{
  "train_examples": 15625,
  "tokenizer": "char",
  "norm": "batchnorm",
  "activation": "relu",
  "stem": "single",
  "init": "torch_default",
  "beta2": 0.95,
  "eps": 1e-08,
  "steps": 8800,
  "batch_size": 128,
  "warmup_steps": 260,
  "weight_decay": 0.1
}
Rows from block 3, named by matrix and row number. Each number is 128 + 24 x the weight over its row's rms, rounded and kept within 0 to 255. All counts start at 0. Numbers have three digits each. After the name is the row's rms in percent of the matrix's.
# c10: first pointwise conv (model.blocks.3.c1.0.weight, 192x192x1), inputs 0-191
c10.38 099:099130124140089135138137169090130134123144135132097122107121112133134112104101118164186164106109063113114151131107123135158110146130141137130128106130093159147164134180179118092125114118145132076125137160109125160098121095076115147142135142134063107131143084103112102084090108065104132115162119169157151133146107144102129117128105104114141120099151124134121094139143154103139130143101102127105125142098131171122130170120138179122123150137104125114130130106046177106096147133123147143120150119167126140152101149152114162146115119114125120141118131088121136127153088140127109113
c10.39 103:145117153115147144136116140126130133135161089128154129101154125136133114137148115114123124145135099115122142136134159099111117098179134136105130141109140119134130124162131142134131121124098151158166142113094085133129132120127151107152126109102105137134110108145142119152112168130090078125111116149150091130138139063138125116083142114144141177148091110179099106127085163155132073130091080136093138161130126107140144166015069101111117125121119117127078137143141114132085120125124103091138115097120140142100103116139101140144078100105121119147143135158153120115096133128128075111
c10.40 099:134116120093135105146087125145143089129140117112120111142181124097139108134114149120129169119118179123149117127142089141117154108131132091179130171125147158136162129139147079090132125106146133112134121088115123104172111140124144096155091121135078141142106082145102130104160126098115139152126139141149153149110132079108137113136123119155129147149124129118102116133132165156107098129087146124126135103102141116143133131100118146161112157102143120122132134145144139072156113084132123135138116055131115196073063152138076152113107148101169063150136121107133127147126142136131102111
c10.41 099:134126147149137118114082099098102151091122081102120128105095132109125083125144093134137142133139123097091081083126121137122143097135158105114094167136130159096131105141121138111137044121113106127126131079115116164076144107106144142101118088106180121150097111147121154131141130115084071154132102115095132111085088081112071114085127125098099149113139110127117081101091096123134128130111149133119130092151127150135099121101122096125113142129130133136135149111103095151137117127106113119125123164131159132145132125135120150136127176139143145129092115185138149133168154095122136143
c10.42 105:100129142109125132138152108127109138142068122123134088152147116166115107108140136171091103127113115122102115109112085142139100112176098163097141093144131118109112143116138114124148092130147146103139151137128123138136112118149168116119162104078146136135137113156132106150136132132108148123117139104100138147128144130103144158132128120123138042189153109137126180138057130132120075121161155098164091132152107103125147123133127123145154161115138122098138132125094124202130173154118097145140124154139127105136122085107059135092135119147132131146140153141165115141143140131065119126
c10.43 101:146119111140100146122086133144157125111116084131087127120137131124147095146099112133144112121088157115097124119140177141105125115090108099122117149102145141121089144088158087159114136118152116131139115116121162101165125121091136125144118136078084114161103149156132108086140104103121130127170119135102148116106102106132131124136129114149104134129108151130154114117156162084100116113127097122067104117099143112122157124078089141121067142138141125137108126133104137086095117044116112096108087103140087115133116170147134145152107128052135119105131132143156138106122181104137127121
c10.44 104:156128130158122091142131149142136102124130148142046109151097128175126126151065139143150106096138130123107130102170128097125130087087137137131107105135103117170155148141145150104155096118129134135131113123101130116106113151112134127135138143115102111160141105117174097081138096128097129119113158151108144122118140130125088130118147130087121110117113136127141129132113146093129181141128127123130170153127126075110187148164140150100109139121136095150080121108081155138123110092145168142178128096119120141165115130142148143150123149093138130182153129096144079122109141138118049136
c10.45 101:107133103109131148120146142117094103100109108103111104127108145139106120125158153095157119165118142112127123097114088157140137161104131164119124139108131146109128154121137137107125067102135154106151143125138124149128122146088138183107108125153132100155154087148115143124143138109090147138129103160082157159067095179110098089160114110099138149104120125146145125186094099083139145134115115106117110084164123166104147125129136141146125112070139149090103126120098109156129108134138122137138141147103199137143129132134146149084122143140146140124080121112101152157162122070147167115
c10.46 101:146108091073131136133136088148130138095126096071171143169126144124147126100114160138131159131146175115115135128091113133126135121116111139145145134150123130118127112115111155144181142108115137146140111125110129130150111101166078136135135088134110127143097134138141133103140127122118120114112090112132125149102139145144132129095138151134128125112072170151115167147098074112121089184102118103131117139123094134092122125110136094095164130122094145096134161100180097131150124132180161109178177125168092096112146081094109150140092148150154140133137090117160080135124148170126119131
c10.47 099:146120136098149126101128135134146151096083137137130082147138136110086104132130080156134070106120100128101132111138133098144096146173089170135140129126153102132117159085099147119111101093119145112113140122140143155098119095128137123114103134136127082140119142161133122151158150107107120125108141110054108088098091111114121133137106085125111115157116132118173121141098127075124145111177122115133117106107113134121132096154113121106135136091141126173115109126130160114086118068119106139144128118123113058139097170141122138109143116153125131155121152188145126138103163147075150167
c10.48 100:112162138127132120100091155101137103167157156107140101126116119163134105129129159100074139142119137070147127106147108101127128160133118093123175150162127130120145136127165128087094115099143100185117147085128088140154103152102129086144128137169132093120138118132108097080117103138108128128129129154094132163101107132089143101133096112137153130104122115111088165130124154149161136101096097120112109122150109105121133099126178119156088151143118129146134134132122179133169119133086125173128150106154176155146134143122128094085156131138140099155132143129108163097123106135060117142
c10.49 101:131131113126148141121166117111142116136128115102120105151118151101127142139166139143142094094121154172090128095166123123149131101157111115115136065153118120150121166160073169128143107125111144092123126125147083087107123087124132123100133097120094159092128111151163124109142143127084142144102127166176134130120144068145102139140163142067108074086154119101140127147092126118111140101111140130098122149125133144098110161142103103073131155135107113111124150136125140163127143156122113131140093145091127099119090106106115150116101122146135152120133126112125098113155095119056143173
c10.50 099:129123114109119137082167124115090117075126102102082112132147128142108162120138070097159118140085117150084177115066156124142180124115137133129137104175146134101094177115116116170134145119169131104112104147119158105137116152118105092111125096118086121146113105114116140121177132112112109138131139116134155094120151133143135124156093087132116099133172145109165099148140155105115146097127074139100132154082184140095139124113110127114108116123143130110092137132115116170093097113134152131116122150139139089127109133093140154128099098147124135104152111125123174106159141110157126107
c10.51 099:076105139103114173123122158100120119090137142108159125109108055141125116112195106145090150144165151134081101136117089132102143132130120126122155134132108116103131116095105115147169097123098136115107131060108136101089160092114141090137151072127145155101119116125137128168154113153149136149125094116088126131089114090112090142084127136115120156116141141141112119144128145131142109155124169117125110105135098122109122121151108119086128098112095120141166149124140103147112148155156106150109124172091137108134128131127124120109142152120129145067117154143150083174154124082135126109
c10.52 096:138117166114102133132145095136117156122126121105092122148137117124098119151110102122074096111142118143110134103105137142084117120167094182122104143140107070121133115125131138158127104087109110123119105099122100119109157069091133134076139145095107082147122174066146154170111116145113152116101155103109123114171179116135162138109132099076106120147125111175082131129088111125160155101128146111107149118132145142127146101130101070116114097117130112127096082104172114112136101137097157135119167155103126148095123117130092105134130139120096117136142135158135117105127105145106120138
c10.53 099:134120119116138109102132124104094139081108102084130144105123103094089107115118113117134128087125109172076173104095166153150112131119129188100097084125123147115147112117128140121101143105155120123151176145139105096123106107114113134144090115105154092119116126129137112132136164157123127150120138129130193131155126117127136154146107098146156094139171128136127128150122114097102155093124119167098101130107113120119124122113098158127133129146127109124088109183107077155113176132127125150094128136172165088141166142154115130155109111123100131115110133128103140166109145035151136143
c10.54 102:151097076155148128118149134103118121115134063120128116112094095166112097147124112128137133127157132139105145120143143163148108141150113110165153158099105117165154114119116116116129144139140098130127170093117153125076143105120129136154125155133120126125096111152112130116108147103100161138138040134137114137077084099110119143097105097146130162124154106108115130108141137116140133100133141166144127131142112124125155138107123092110097143115094124124111141075088087116139126133126123135078108117071151086138111120120123157164144099129125087079091131147154140087135149094057105149
c10.55 099:141152135115161106112109124175133094143139125138124108142120125126147125113141139114141187129127178108122146127134139155100139110080155094143175166087151137107119153159135053109139157115114134118119116130129109111140106127096148139190119176117088112133128109177132128059136135128081135153162135144132124114155117118138087168137085111150130134108131119181138118118150142132141113119130111133134120090094138108156097132104136120140094140118133126145121132127135132123136095076099082122151108057085122144094118132145132147112155115059148089117129140155119137141131171138090123145
c10.56 099:135137133143135156142121129121067086118087116101122084114144146146140130130129093095138122121088107184130088138164174142137148118121120111141094128170123170132136122114107143079134172178118123107114098164129125120148082135179118143129167154116112134129136133127124118147160109087089085150183137124155124131118159118160093126132119168132144133127127120133141132105154123114114139073098119129142078133124164118114118132159154144142128093144104125139115125153178120131122119129104143067126045116065104117162109118130124136119177098113115121112107118113127134134121127137111110088
c10.57 100:105125147102115121196113103109132126131155108097123121109119079096084116115092125149123118149112087147122112111125138121122126106134119114144086129130128148089151077136115117120086114109130092129137139105133144157071150121152106118126162117115163076122151131117127143143137114101130087122094098103128155112142116104096086099106090129132101124129148143116129078110130113112133117132156148121127142110147093137112083131114116126160127118138078113164094127154119092139176145101092143120073163147137130193133130129144116152147132145132120116158076191167150115090167114101118082124
c10.58 099:148138139137126089132135148091126118152095103133150080120143148133143114159152110134113155085109138134109114150143098121150118134129119095127099114161141110148196167151136150116154075122137134116112135125120100184112105108118150138108169130117117106108125072145126127110131108166097113134140137104108126172107150084103130156136107140077152107139142141100074160167089098173124173122135110124128103144157126141124137146136177142161120132107131150111102144134117164132157092150117127134134105107133125094150149166166118078072092144147122121108120133123160108124143082148067120152
c10.59 099:135059112115110095113131131119172098146131112053131149149097083136090143128124159106120143164142121110107089128166136124111130132108137133134120150116179145154130158100104078155065108139154113137188135112109112127095136122136151141126083082070083090066167142126130139136124100113157131123133091122148110108115122127131113105148110100122132159131095104134115123142159143119148150148114095150145149124130101178140138128124103120123124113123135127124146087114133079134132076139145130125121128142131115097101129130058142120117110137145152113142101121133142163095123122161165110117
c10.60 099:134106152127083133120148093114134139091109147159105166160171100170106144154104148122130156115126170160146185107096136125090112091096131148114137147101099115148087120079138102146113088099157149135124139168101130107165128113098157142141109119116157122119111088139130122147128122104142153084144111112129151133129131175113131128134126095090114129186186129124120112104134121087128093118143077134119156098114120109134110111128107099162105154120160126155163103125086122155113162126120134145125114142163147101133158160152117130177150131132123121135168117121141149165136187095138095112
c10.61 098:095092168137123155144129081140137112163104117171129116145149088106148170141133107135128166117126086101168086178118112104100154142144078151104144130147119105106111132145113122141112132189122124140102139139146107120138114108156131086135146108135096091142144166100158152114102145099164089123143108081105082103144132157082136150085127123158106124117116113127135156110099132169110130106176145089102099141123103106128118155150130122098116052162144103113106117111175125141143114148110161116142156115166087129129110125116156113136145129123168108121140145130129101111093138139135112115
c10.62 099:122121126129166150121115132114185145088089122174133111116106147191159116151124157094133091112112152162117083112160111130147118109133084151127132127133130138124100117130134137100118118123068085118110148125087139123141119150109123121133152111099119170098118116110162148127141098124081165108123116132167053150123104114143112112105149141115160100154137133116117104138132102095127141103141097094135098141123119101127126137091114138132126186095110175102114165085091119171134119139099121070149103153108109127143131119195116141130133135135133124119145078125160135172140116155149120141
c10.63 097:132103130128114113132150098116095148173105149088110128146165075118145136105089144127115119103147124114132120156145125109089129108091144121132167108132075118143127110094134139111086144135135127144084137093149137138070163112143081086130164152075115156131124122135119149130133151153167132088124101111150115121081133157116126143114117148107133133115154127123108159122110122114058141163101141101136126157131071171125158156115121131122133150157094151132152105172102130111141093139128147113099135108104122094095116091153063121104140114140139106154135138108142163083131142126152075117
c10.64 100:127104158139099120081127078126136132136108163094136119174100130119175108131133128117142114106160127112120130095125132109113132098140151128139116144134117142151117130107148116111097126115149099100104120093139124102150125117130126127099120091141110119169056132065163123078138067162100173094173110119101094115162124103124126098139176148162131108131128118147115115100179132119122174123129113130151129134101117115138106122147134115104115142097150087117127121100117115147109094080089160113156173138131103098124121148133140095143151156150167105155160096082132150132148167142167107125
c10.65 099:127134158122115135116162102083102157141096083084122138131104093141160111141115115110135128123121073108110124107084106167104152140084147163097136112131128107142151161151110120135109103119170131127133139122154140121105145153135115127091134162117122111140156125103136113143115098136163089091121130132122131159173143148103147145170092128073126115082123129112074136144077088165204180161122127114113168132132143134135113109150186120102136133149129175141121097094116137143161162129110098138127151119130146111144128106108114149090104143113109166115156129100109148127096134135139113096
c10.66 101:159157147133141132120147135124143134143115172094139068144114120162124150127107093091099108115132088153121096108117127141118125093151086130133106115126142120132156114124110139104162104117118106126097062125152109148144103157140136060082142110130158119141118151130144129139122107096083120128091157110127114174132174132145128075119124143086150117142071138111118081112151098157128121134138171133155143145141140114137148123148153141080122086102127145157077158114141112090121124164105155096140155135078099147148107123152115132139124130129126164147126099109132112078138098121107079103
c10.67 102:113134094125133115136130089127123134130158111193156078111068085131134118123131086177145149127130166142081120135120111155118145102109129126147173141110119123124130137131155145124149108132118097100098139103123163138147112134120123144141139136124112080114127130130131103144108090127079117112107071139134131132109154112086097135080122111117122120121126154157132109143106124165141101178152179109135146134129071136056167139143123147121133089103082098101090153088123130116122140101183119134117139119153155112133133110120104138115091137119114142105130128132108106058145127093092113153
c10.68 099:158126133144102121128110084169126079146108139129114126149124132113116087094144126093122133149140132093105107064149121129129142091132123149120142149118114149114116125139107143120099125083118124089096153106151140084123096117140143124146101126136142118068136114114127097140156132123105112122099105155090154115159109113110071158183152120141106107121124113104160112106097121087112136068155075075135062128107114112093090143138111155111143139114165135155104155143091147130143091122084140160140126129111099109148133130178094131145097114129131128122165159130093121112120158138090145129
c10.69 099:124093139127143097118131154111113120144120082132101118135152114145077155142130076147115135068130120155131120158116151105126187119083103111155129117125129102133137138130079148161059096149119153126121199145131090151122138148153117143125104137079122113128190113093149136100096141133149075167139141086135180155125143097112099156094128138080111144127156128124094134136085130172141115123104138147117139152119121157117125137142154133118113095149107131103128119158149113121119147135142113095096135132111132105109079154125123141081124112098123126148126156113123152095147091125090110115
c10.70 101:117121142140126154107146146175151130123114089141146085138122169176152119118132170126129179114094118139109064106157091168123140123083134114108123143135140116112121146111151115132138125110123163152158124122118124128145116140122146124119155140124118151112104130147085123124187118135147188130114158136094045109118106131137093161137097153153133099141110122082123121148119104116124135118134110119139105130159140146158151145141122158179163157102163138112099201092119158149163095114113132119156107125089138142142130129119136144109179148103148167125073107125142129106160128146159122146
c10.71 099:129136112117097119128138139071119113154098132114113094124134117116104119140117138132063143118116108147105079151121130082138119153119092097134122138139142114104154097087112136122141112123005134127118117123092130187143116163115128113131109113140155104132134101097131107120160127186114127115141136104080123167127139106108097110105133135116114142124081138128098137153069099139149135146147136126123120112144110145117121092135148110171177105148152111098140109156150125143143154073128085152134135113119140160155142122097131071118107147120114131136137161123116094098120099109117154125
c10.72 100:081082149114118153109109102093130090130133111136104125128146098129105124121131123092157110141114164135177129187084137090095144133100109138129124134087108138099092121116118147114113110139094111183058167101054150130155154111135141112115086132118124128144153125158120146149119103127162118138112095141147107091138127104118079129127090095118079167163152140112172119146137131113151099126128098098138113147119108112160105144134107129080121089146136134140136145137117114104129140140094114085118109137141113122093127145131127136143113118074118113131117139176140139146136148149134066098
c10.73 097:143117134146141161144131104134147098161150150177131124110100126143085128128111073120142128137119146128156091154133132103143137134093102141126114144141138106124078096132149103149105168134075133120159114118104149137158126120143125123125133112140131164110150172128117136127130149166155107139098128118105112099153188129146087116104124136153090149118121182119176163122110141088142095130163142120143091117117091115069122120130061105123144069166089111164118134126175126135103166126123111079136123159104100163103177112119142113124132136099146133152118163135124129094113138097112098109
c10.74 098:133147133124185130052097137107118150106127126110101106106149093097080114145148138112142146138168143098139145103148135126122088144137136155197150100097117136113130127139156110120125112110158176145123116142089111132144115124063148095166128163157124124147065081160080149114122112127105125135111124182133129129106111160128119146131120121129118130114183132147137177146138182138094155108114113127134134127075090110107103128150141122152087131132154123137128150118087174099143151100114143143139123086132128106140158134170133141150117139124126113177143143110122122109139142103123097119
c10.75 100:167169123133115082121171141145119137110149106152173097120122139152170124156137154138167110164139119077099079120152099115082152128125146151151153151121126110152148135164145142128117119128125154104127083095163117124121140127121137095151174133112109134145141154113111135128127130113136116109105144122140078147131167121165114145133098141108133135098093121178108076119126119123145138090157118089131136145145164098138178178128119145118128145068121126116105164062151141106136109121086114105177093144136129139152089106135088147121142148109133123138143115160120125094140117130094143181
c10.76 102:150132109144120100138102110124149127145136124120136082095145176085154095158129152065121107122130141145153089109138094082108123130150111144150098160155144117152132127151128111134136142143118094135128071144105129141169061112152137109136161076128142170144121155089121110110140131140142118115162147142123054127131169158118151099151131175169135133128082144127120130130121143154071139111115108124105077100151123162104126138132111094122124155084121093136148165117151138095137111108120124119151087119137079126107145105120111088155134129154158099124128119131116145124120124169119167107
c10.77 098:147116114143070136135162106107139119145135098123147099127134142141140119131133111127146119080125143122104094130129105137115161139147081092116145102095135184169144129110139149104124117144152132090072131089124127102111109109134138078095114128094089141125137115090151144096102093120109093120134105137130107159144142116164112146117153097127151130114081137108123125101085135141104105125136137120088109179126120067116158147122164169052141094093129118120132152095121152104135115163111174116115125144111135096130066135121091080138101117112148144102137106108122139124160119151097127157
c10.78 101:133125103125111157111122101117149118107137114128159111138110136170139134118176103164139138154176149121115067101132146130136136137126159168126123099112109160102098106122087140121157127148072098098165135066120149090144147072140141146124111126165160175103091139144148135113127124119102133143156111083127081101122123082154110139093124163146082127126126141131160091129152100119144116152102146141138098102123164122126140123143113116097153125111122101157119160049143087150139117138150124118152077157121124143160143150113154123137136145148134119109134145135112069145122151091128132097
c10.79 097:112149121124107134130154103112119135124087127123135084145116126129134149151127143187133129104100132152109103157141149107147135130115072099092132144124147146158135146118129151109100138174103115153166125116088142127110111140097151209141131135110120114157136142102126131137127116133083134162082119131186103136119156083145104154059099145155147126120146160138116153152134128146138139140127138155142113143126141174157151133115134144113112080088107105112113128051155133125110107130105090060134093118078109122114119131105122103097115132102149123124103115120116163140113109124073092142
c10.80 098:092137097134095112100137083121108119154130144171115108143133134088133136151152124085140182123147097128141138116130088140147076091157112083116111121148099119117130089132111146129168168120130132124096131085157136093116139094139152095132137100188131163087080107115152133124112114105130109157087109121140121108113088110112157164113127116152086091131137081111125153140138097130120111092147150129168112167119128085146124138129122096109117141109077148090107163088125145112132073173120118148098109125113117110118097106134130119103130108177126119132120149123132125157149094173133141133
c10.81 102:067104162116160115100115134128140083112136137119088163137104121138098150122134143122101123130124109105142111127070118138104084117155116119127152122158130109078160120152105120108153177098131133140126124098102093148120141156090089105166123079108146136105123100140098092137131184147117158127111129118102111123085177145119145128097102085163147134120134139128099153150086146123177141143150120123140111120106095125143128111109163147167155113113103128140157101139144136134130145158107095136138127110096142169108097100114130131090140119142097153100137098114097188156138066111102123116
c10.82 102:068149144120152092091111172142117154087137118094098150074108115115101077086131117138125174124113160136128133135110108151111142118082144115111106147118137118096125147142130114128145121143064116138132099146164123142131156140090118132137127113060082097121139122163126141128129155142147168137116149126110140134104163135128136121149087118143143143146139134130095131160148114121100103167147103164138103138081110154123111111073118133135096114146151194119166111185142135149136143117145077108079084113127165143141114101125155118085136140088141123124110121129108126109129135096120130144
c10.83 104:138098126109140136131076167081120134105141098080131142073099128106095140084136158120166110104119114088120098121149090110124119127092130094150105112136117160107132141159117110068131105130097128109141161122088116118109137138123152141107143162132130130122086109120148131113100109094117094146109092133132075153146128123121115161139100092167135200137165111113147130090132130136107140132100119160117116128142097161090141184122157158149110137135126148149163143156094111114144143139098140106127137113129125145127126166108142155121107124099158123142097123156131148070129112120050129142
c10.84 101:100109122153119156107151161125110115114123092159109136111134102133111165126155125129149138127121101143099160129133102102099157134142144106121096131119127126133134190144139132137111104156110133176147107154122178152103127136072135164145144152132144066129127089145112153174175109120116145110108097104122110108076121151118128145135104103134136135094164140136125137173102121150157131136121142214128140126100127145127168123120109137138174092128145125139106109110120124148128134127115142160122114121100185152127129177148136119053125138125109125125117142128106181119178128081156173158
c10.85 098:133111131142128143108130145149200083152154129127080078136114112127113116118094176130122121116121125126135105127108122124097108158165108181181164099143137154138112177126119127099124128096147145148090119132095144140133114153091161144139121150144137109122101114126113113112138060087088153062086120158121114118114086139118144141137086091131123113140104159123134151148141168113112133095150099142136127155128117110116145136112148168115113160117157129149107132063071159150101096130120134170148138107179139130145129158152115149113140110132125142162128124143133126132117127132145099177
c10.86 103:100123073134152138110118153114103112092151102137119134093140108152140113120146103086135159116120120173106137126129119130133134071152112127152111070130106129113121095147151127114143108103130121087107139141119121088122114122099119083145143112094116141106101096126124122088108125127074126157109120148144137134105148103105180126120103116135164139144115135164114151133123171128124140106084125158115118147100125094061097137056118132104085106150155126116161140178126148131122114136138121137108102113154127089129096125128119142180044119120111101112170110106156169133108092115131140135
c10.87 101:112138105129143130132156122152124114104119095144124090161124149143153126135151129148133192139110135159130131112092145109129136147184107125134147116135134113074097103145100128125109148130096082135086148114146141093115131108126113084147142110106183157120134148159136145164137165156122106144126178096147080053113144102157109144110133148093125137141141130140139102154079089097111113126135129126133102121114104094133112149084089102096109094116101132114116138151178134164114149117147072107147095140103090122153100107138110167118123095123106120139114150156138105157128147118071127148
c10.88 096:127101113092154095121144112154104152109150119111133163119151074136091157133128110108128138132116147117109071123122142118076105120126102136107140156133169128116148118119123120134123102154137085123183134090113110130100113105135129191173100126063144116045164114154133117129144156108152136175143097130140131131106116136120175147134125140138123156127142122144142162150122116088147125215133089111102137132131096158106132120115130151117128113099099123133143105148126094101134161158089120121094109119122118118153135124081162147108115140114119125076104153163160154123145118148108135127
c10.89 101:108120129138157136117112110125146130121111151094112119150106124142094136078130130136103138126117142119135146127110143097152114123144133116116107139088183086124063139115090109111116147130112127113172093099153110107135100121108115144140129079105120120106083151187128117141116128111073135147092129141150176109057152113143132126150132131139113113138109133110140144116177142145087138123142118122154131087120123153077103098139074060124088125080125126119148130147151119128120115114146097131123070139149116125088128133117140124067067119100144102154120084148139144104141147126136105141
c10.90 098:158112068108162125134107093109182119121138124120079151117112087139109132098140123098137141142143171121076138109123125147163079117154122107157099115119121117094119070144116119112188169110140162123100180109137140139119128125132135118139142107131115113130099135163113117110101157126113144147120086145134119126128103101071117101092188086140090114159130142119095143127145108111138153167131134111121142137130082124097073133129142127149143120165120147140092178122131117109117165150128144133114158117098124157150132080159134137179103163149119097123111146142111148142140124111088115114
c10.91 099:158116133143124096139149087184099173134120176115149113130135142119108076125100124154093122164122157125099137134128124086124104104121117145082151126137131075120048156127148124170146156136116144149147088153128108108132105112130131141130137082124162145111084168169163129133165156163095142133133156126089096130139156127159106164127144144130114135135105132167162115083112104112118096124153140129125105122117154148106121122112062076131135123131148095160123116113146089129153117114102090104121111152111109149155157098106147141125109130101144123155123145142121132126118165128103173153
c10.92 098:144092118159082147121071088113116097145115086110110101106156132117148149085075102167120123096129166109155109117157127131127138094119133107135160174082126130143112096102161094135135141127152108135137091127138148108161131098145118091138096118118124110156107128084133138094106108127137141140135100147115116140120132141147097134113134115182115145115132148108144148065176147114084101117123140128111078102139101124144163124097122091144067122139108143131107164097136146105121121100126125104130134112121125145119159126134101046158144105094168081127131110148135122137124145154151135111
c10.93 101:105148125127128139167081111112174115143144131112117104137103125134114152124094124143129125108141094117121128142103111114126127100135092085114091119115090144091161125142104114130105088141172094155129132094142120150113123159144127125122169131131146082122139122133127150113113084126061092111116138123123133112127124061073090103123094100172123157156143112093140129103140150138145115113151141115160136130158117082094105149120183165164107129128133154166107130124105147126186141111102154110141146124149105202139141159180127111123096139121158109141147137136135131088148123159127083124
c10.94 098:110136133138082114142126118149124123111142157118100131122140125123128162116075160122069118108096147144089164130111148076075141152091162096119153154113140101115088165130152103139137143121132151127149095163103125148152135171073161129121121120129085106118144117113133135149122125134161125094112138090135136111138182197166120131135128096119108130144157140144097146112138107120137130104130058123106149123094159150154122138150124063151108081124142130144089101119118106137141121116149144139126154117122125106148144163113114069091132145137156129119159128089134153159124113110169128153
c10.95 102:146156161110060129095126125133141133154163148147141085140132141151122140167161139086098128175151143096119128123086108080090102140156180149064125161116141125114134164104160135149122123090138138138104121103098133186152129147091167102087114055129131120134137152125146134146158142132128100128143141084095097124106137130158109128107116104083129147135108131146140105093117147128149143122174113143106122089110087104160127102136134101128138130073145092117117117144146143124120111133080113177135145149149170154168134134135131111103135151125134135136138152138102132128125126141151100149
c10.96 100:113157085102126132163137075129081134078144175096100145134109106128150154140127133189130139104144127116106107111167111111121115130098083146073131116101166124147105077143109154126134148118131135099116112091150114128106122102134092108124123096078133132084111139125135137142149149118137159128141110078130166117114136136104132120153143125136104123093126158143167140080102115117127120166147165060091155129096108171126103154149115101124116144146091135130131113149139102147175120122149154105126122104125097143139115079121118147166103111116153122119124150097164087148138105165137124161
c10.97 101:127166127117142145101108189137141104107142125113156125097113112101085139135190150126129125128141139124115182152130129142117111164137125134166144109133149149077122132150131138100136046156141167136155137106142127158112131150091166134124125179102161104092164109159128107147138127151120140113117124119103178107112141129122112148143116134101137112160139175158160128161112153123103159081138131127109154151107159113138180117127146195132135114149150139162125110110083132113131140128146143164169160123186138143128136174099126161074105144138121122145143150123111128137110098128129103138
c10.98 100:117122145140119143105099123136128095135132112117134131130162145106150185140096150063132074149082147160144107148106157132122116144122061118114117124124122111130084157132133116128106103163154111137146083143078144074175127185115126127114123142113125154144166121105164122154120120076131125126138147103145157153129140145126108110114103176123107112125108143128127106116121150109143142106063123112152179142141172119131169132121155104127098112132155112148068140106157143180124109136120139094121133124141094120117110165122133133099162141106122126134129107092138167162118120150137098182
c10.99 099:118154112124109140089125106117122126134127125116169121137110107121109116105154147139151097143163129135102083108124133126119103177149130131152146108107142134123122126116128085148169154126107070100142152093150098104098150090146145134165073091161154166116106116140097135119126162106130114144089080116142099167144118191127149170111172129133124080111137103094162144135113061109146109113132112097096102148138103149125150138141106147066170115131116090143139169123142100148134158185123111151125133140134129093144101112136121128132119161166135140148174118108095133162123133121123129139
c10.100 097:150127126129131150081119129105099123079154101110142123133129095177131072125187112149121117124192132116115117134142071125105122149116176116103142137106138144167144138132127109123117087084103133088164139090117132126093162126143143135124124146147118119123095129144143130079124140115117123130151145124136132133131130102128110141096119094101116182123122074157136122111123159125150139141084154130126122134117091148149108135091073108071097059091110092133134125104119131129096142144125154128142130171078135083107102127115129120162136145137148115105137099113198092125132122124118113131
c10.101 100:137125091100109123142158110134132115117155148133124121119155143106101151150096100136101114107132135157092165161120197127148114143190111104085112109122145078114104114130145148135138088077144162104116135108105136172122124147104140131122143059129168148114108094123105165161134133120128128139111119101107150132111148101107116137141144069068116048157122129129125131122132135149090140181188122138130147136163147161127135102168155105126152135081122119100094126126131118117126120133155106136128164141111143103137129152119118113068105105142125128108101114127151148138158105131134149142
c10.102 102:129113143109121145095126149125163135137124123117131131118135142109102156155131159131084121134143136117092116147103160089105081126119099159088100116132124107133106116118132120142137087126088153128144106123080121113138113141116134143118097064101106098104191139166158153110143172148099152128125133083081062105119142157100103125143137101104073132158131144140106106118118158133155102109144103080157146112130156109123074117134108042157137125126145122113118137139136092130129143074129086119126161141107129127118156108119115126118094134100143126122160092162124104126089135102138157127
c10.103 098:146120087135156103107163177120112125109139118067105111142087171135105104111171141118128195117091144147114153123134133150140141109118159106095118133145120136141111133166136131123121171098108114130103121117165100105138129131116065073144148099083131158125136139109106122120152119150121134161121160153138139121086157109124148146158116111144118093078143149151127145141158086088124110124109154137133081143098143155102138142117106125131094146133072171102127165143136128158150132143159102104128085111123116102134130086106106149131094096123163135106064129109112114102154111134118134147
c10.104 098:082138127122142134103104134111106131115112114091147126125128156108151102133141107104095147115159106121138136104124099114117136144158091100133136106155130140117160133132130139131153104150136124140120149118088105145142112163089102103187147119153132110165105078072099120169138136135109101143154152121127137164107104072110142133119087145153150158115132072104089157134097148188166119099118113148106127091141134119117144135118173125140136122131134133133156125151156159137171102098077104149146102109144146135130124168165112120092162106150144093164167095111113165112178103135078127119
c10.105 099:149135127124140137157087153148110110094109136123144089138103149122144143117128123148088113140116153093131154117135119148127141110083184072091139158130157121105113116153156076135139157114108155104123056149151099100165103169128134110163144111128101130105122119153093096114113123129092101141163141139071116164120139120141107141158104136187132140090085094152160148117135157138133099133126122096097116127149123161164100118126118127188113136115140105117136158140106140126190155117161135112158143111092133142131129124121131125090129132071170092134147089098116120108126131132151123131
c10.106 101:082098129138120129113122148112087093112128105089138125102148080101085137135122104121111130117100107101115126144160150114144136127112122107127100146146150130141144145111133112130083090146108158159094145154099146148130158154107151137148094178132118071128126113148133143170145108109119111169129119148111133134116116106116097151118077109135131113130160116117147145163118107155110114092145114171124114128130125111173112111118112150184173096107111116140103110142119089143178202077100125124108115096095145173170139179116145148116144119140149135122097181136114129130121130081119102095
c10.107 098:135094122127143139095135119123142126122139157140142139137121097151130099120061071164097109153155091132092147139086154147089142131151116079121162119106053120099139134100117134127093177098163152122138146121095120122099137144086079115147129129074139145144103125122103115161105146119166095091112100130154150089151136148102181129085117108159149124117143107113124139097118123112138100099106100115123174098126143128091116141110160137114093121159122164135117117105126150092130137132109142156092130109153150113108158141147132115129132094155093131124125144167116140104109138110094112082
c10.108 101:092082134116086143122111077116119114071134129107138171160103096104091092131142117146123133142159137169113142100075112137119142141113108134108123157099146138128131130119140095117093069100107142097152121134103135089114126108123080136121063113122089076121097140152087111108161134101134135128147144120124158086131099112095115102146134105131092130128128109142132151112134123122073113142105118139125125124087115156109078116114094121122111088105149100064142089157125124137107105134105156155109129147139136090079146188126135131130117119111147146128143127123154140136156161138093108123
c10.109 099:170113153143115147147081143131125102134142100112110104118129133103128117163119105100162135130152125115108124131138117116108116142105119138139143141093120132110159106127110084116122144121100093134125148102100112101104147103105122103173098189117085129131125139142142151058102128122110125137154077104128100143164094079121078132150132090150117145129162111162135091104131131098135107104141118118139116135122148146135112137104130114135104097132115127146101126090132104122118136099106111099126115058086126173118161117175151130134136116066116054114139165174161116123140164106080126112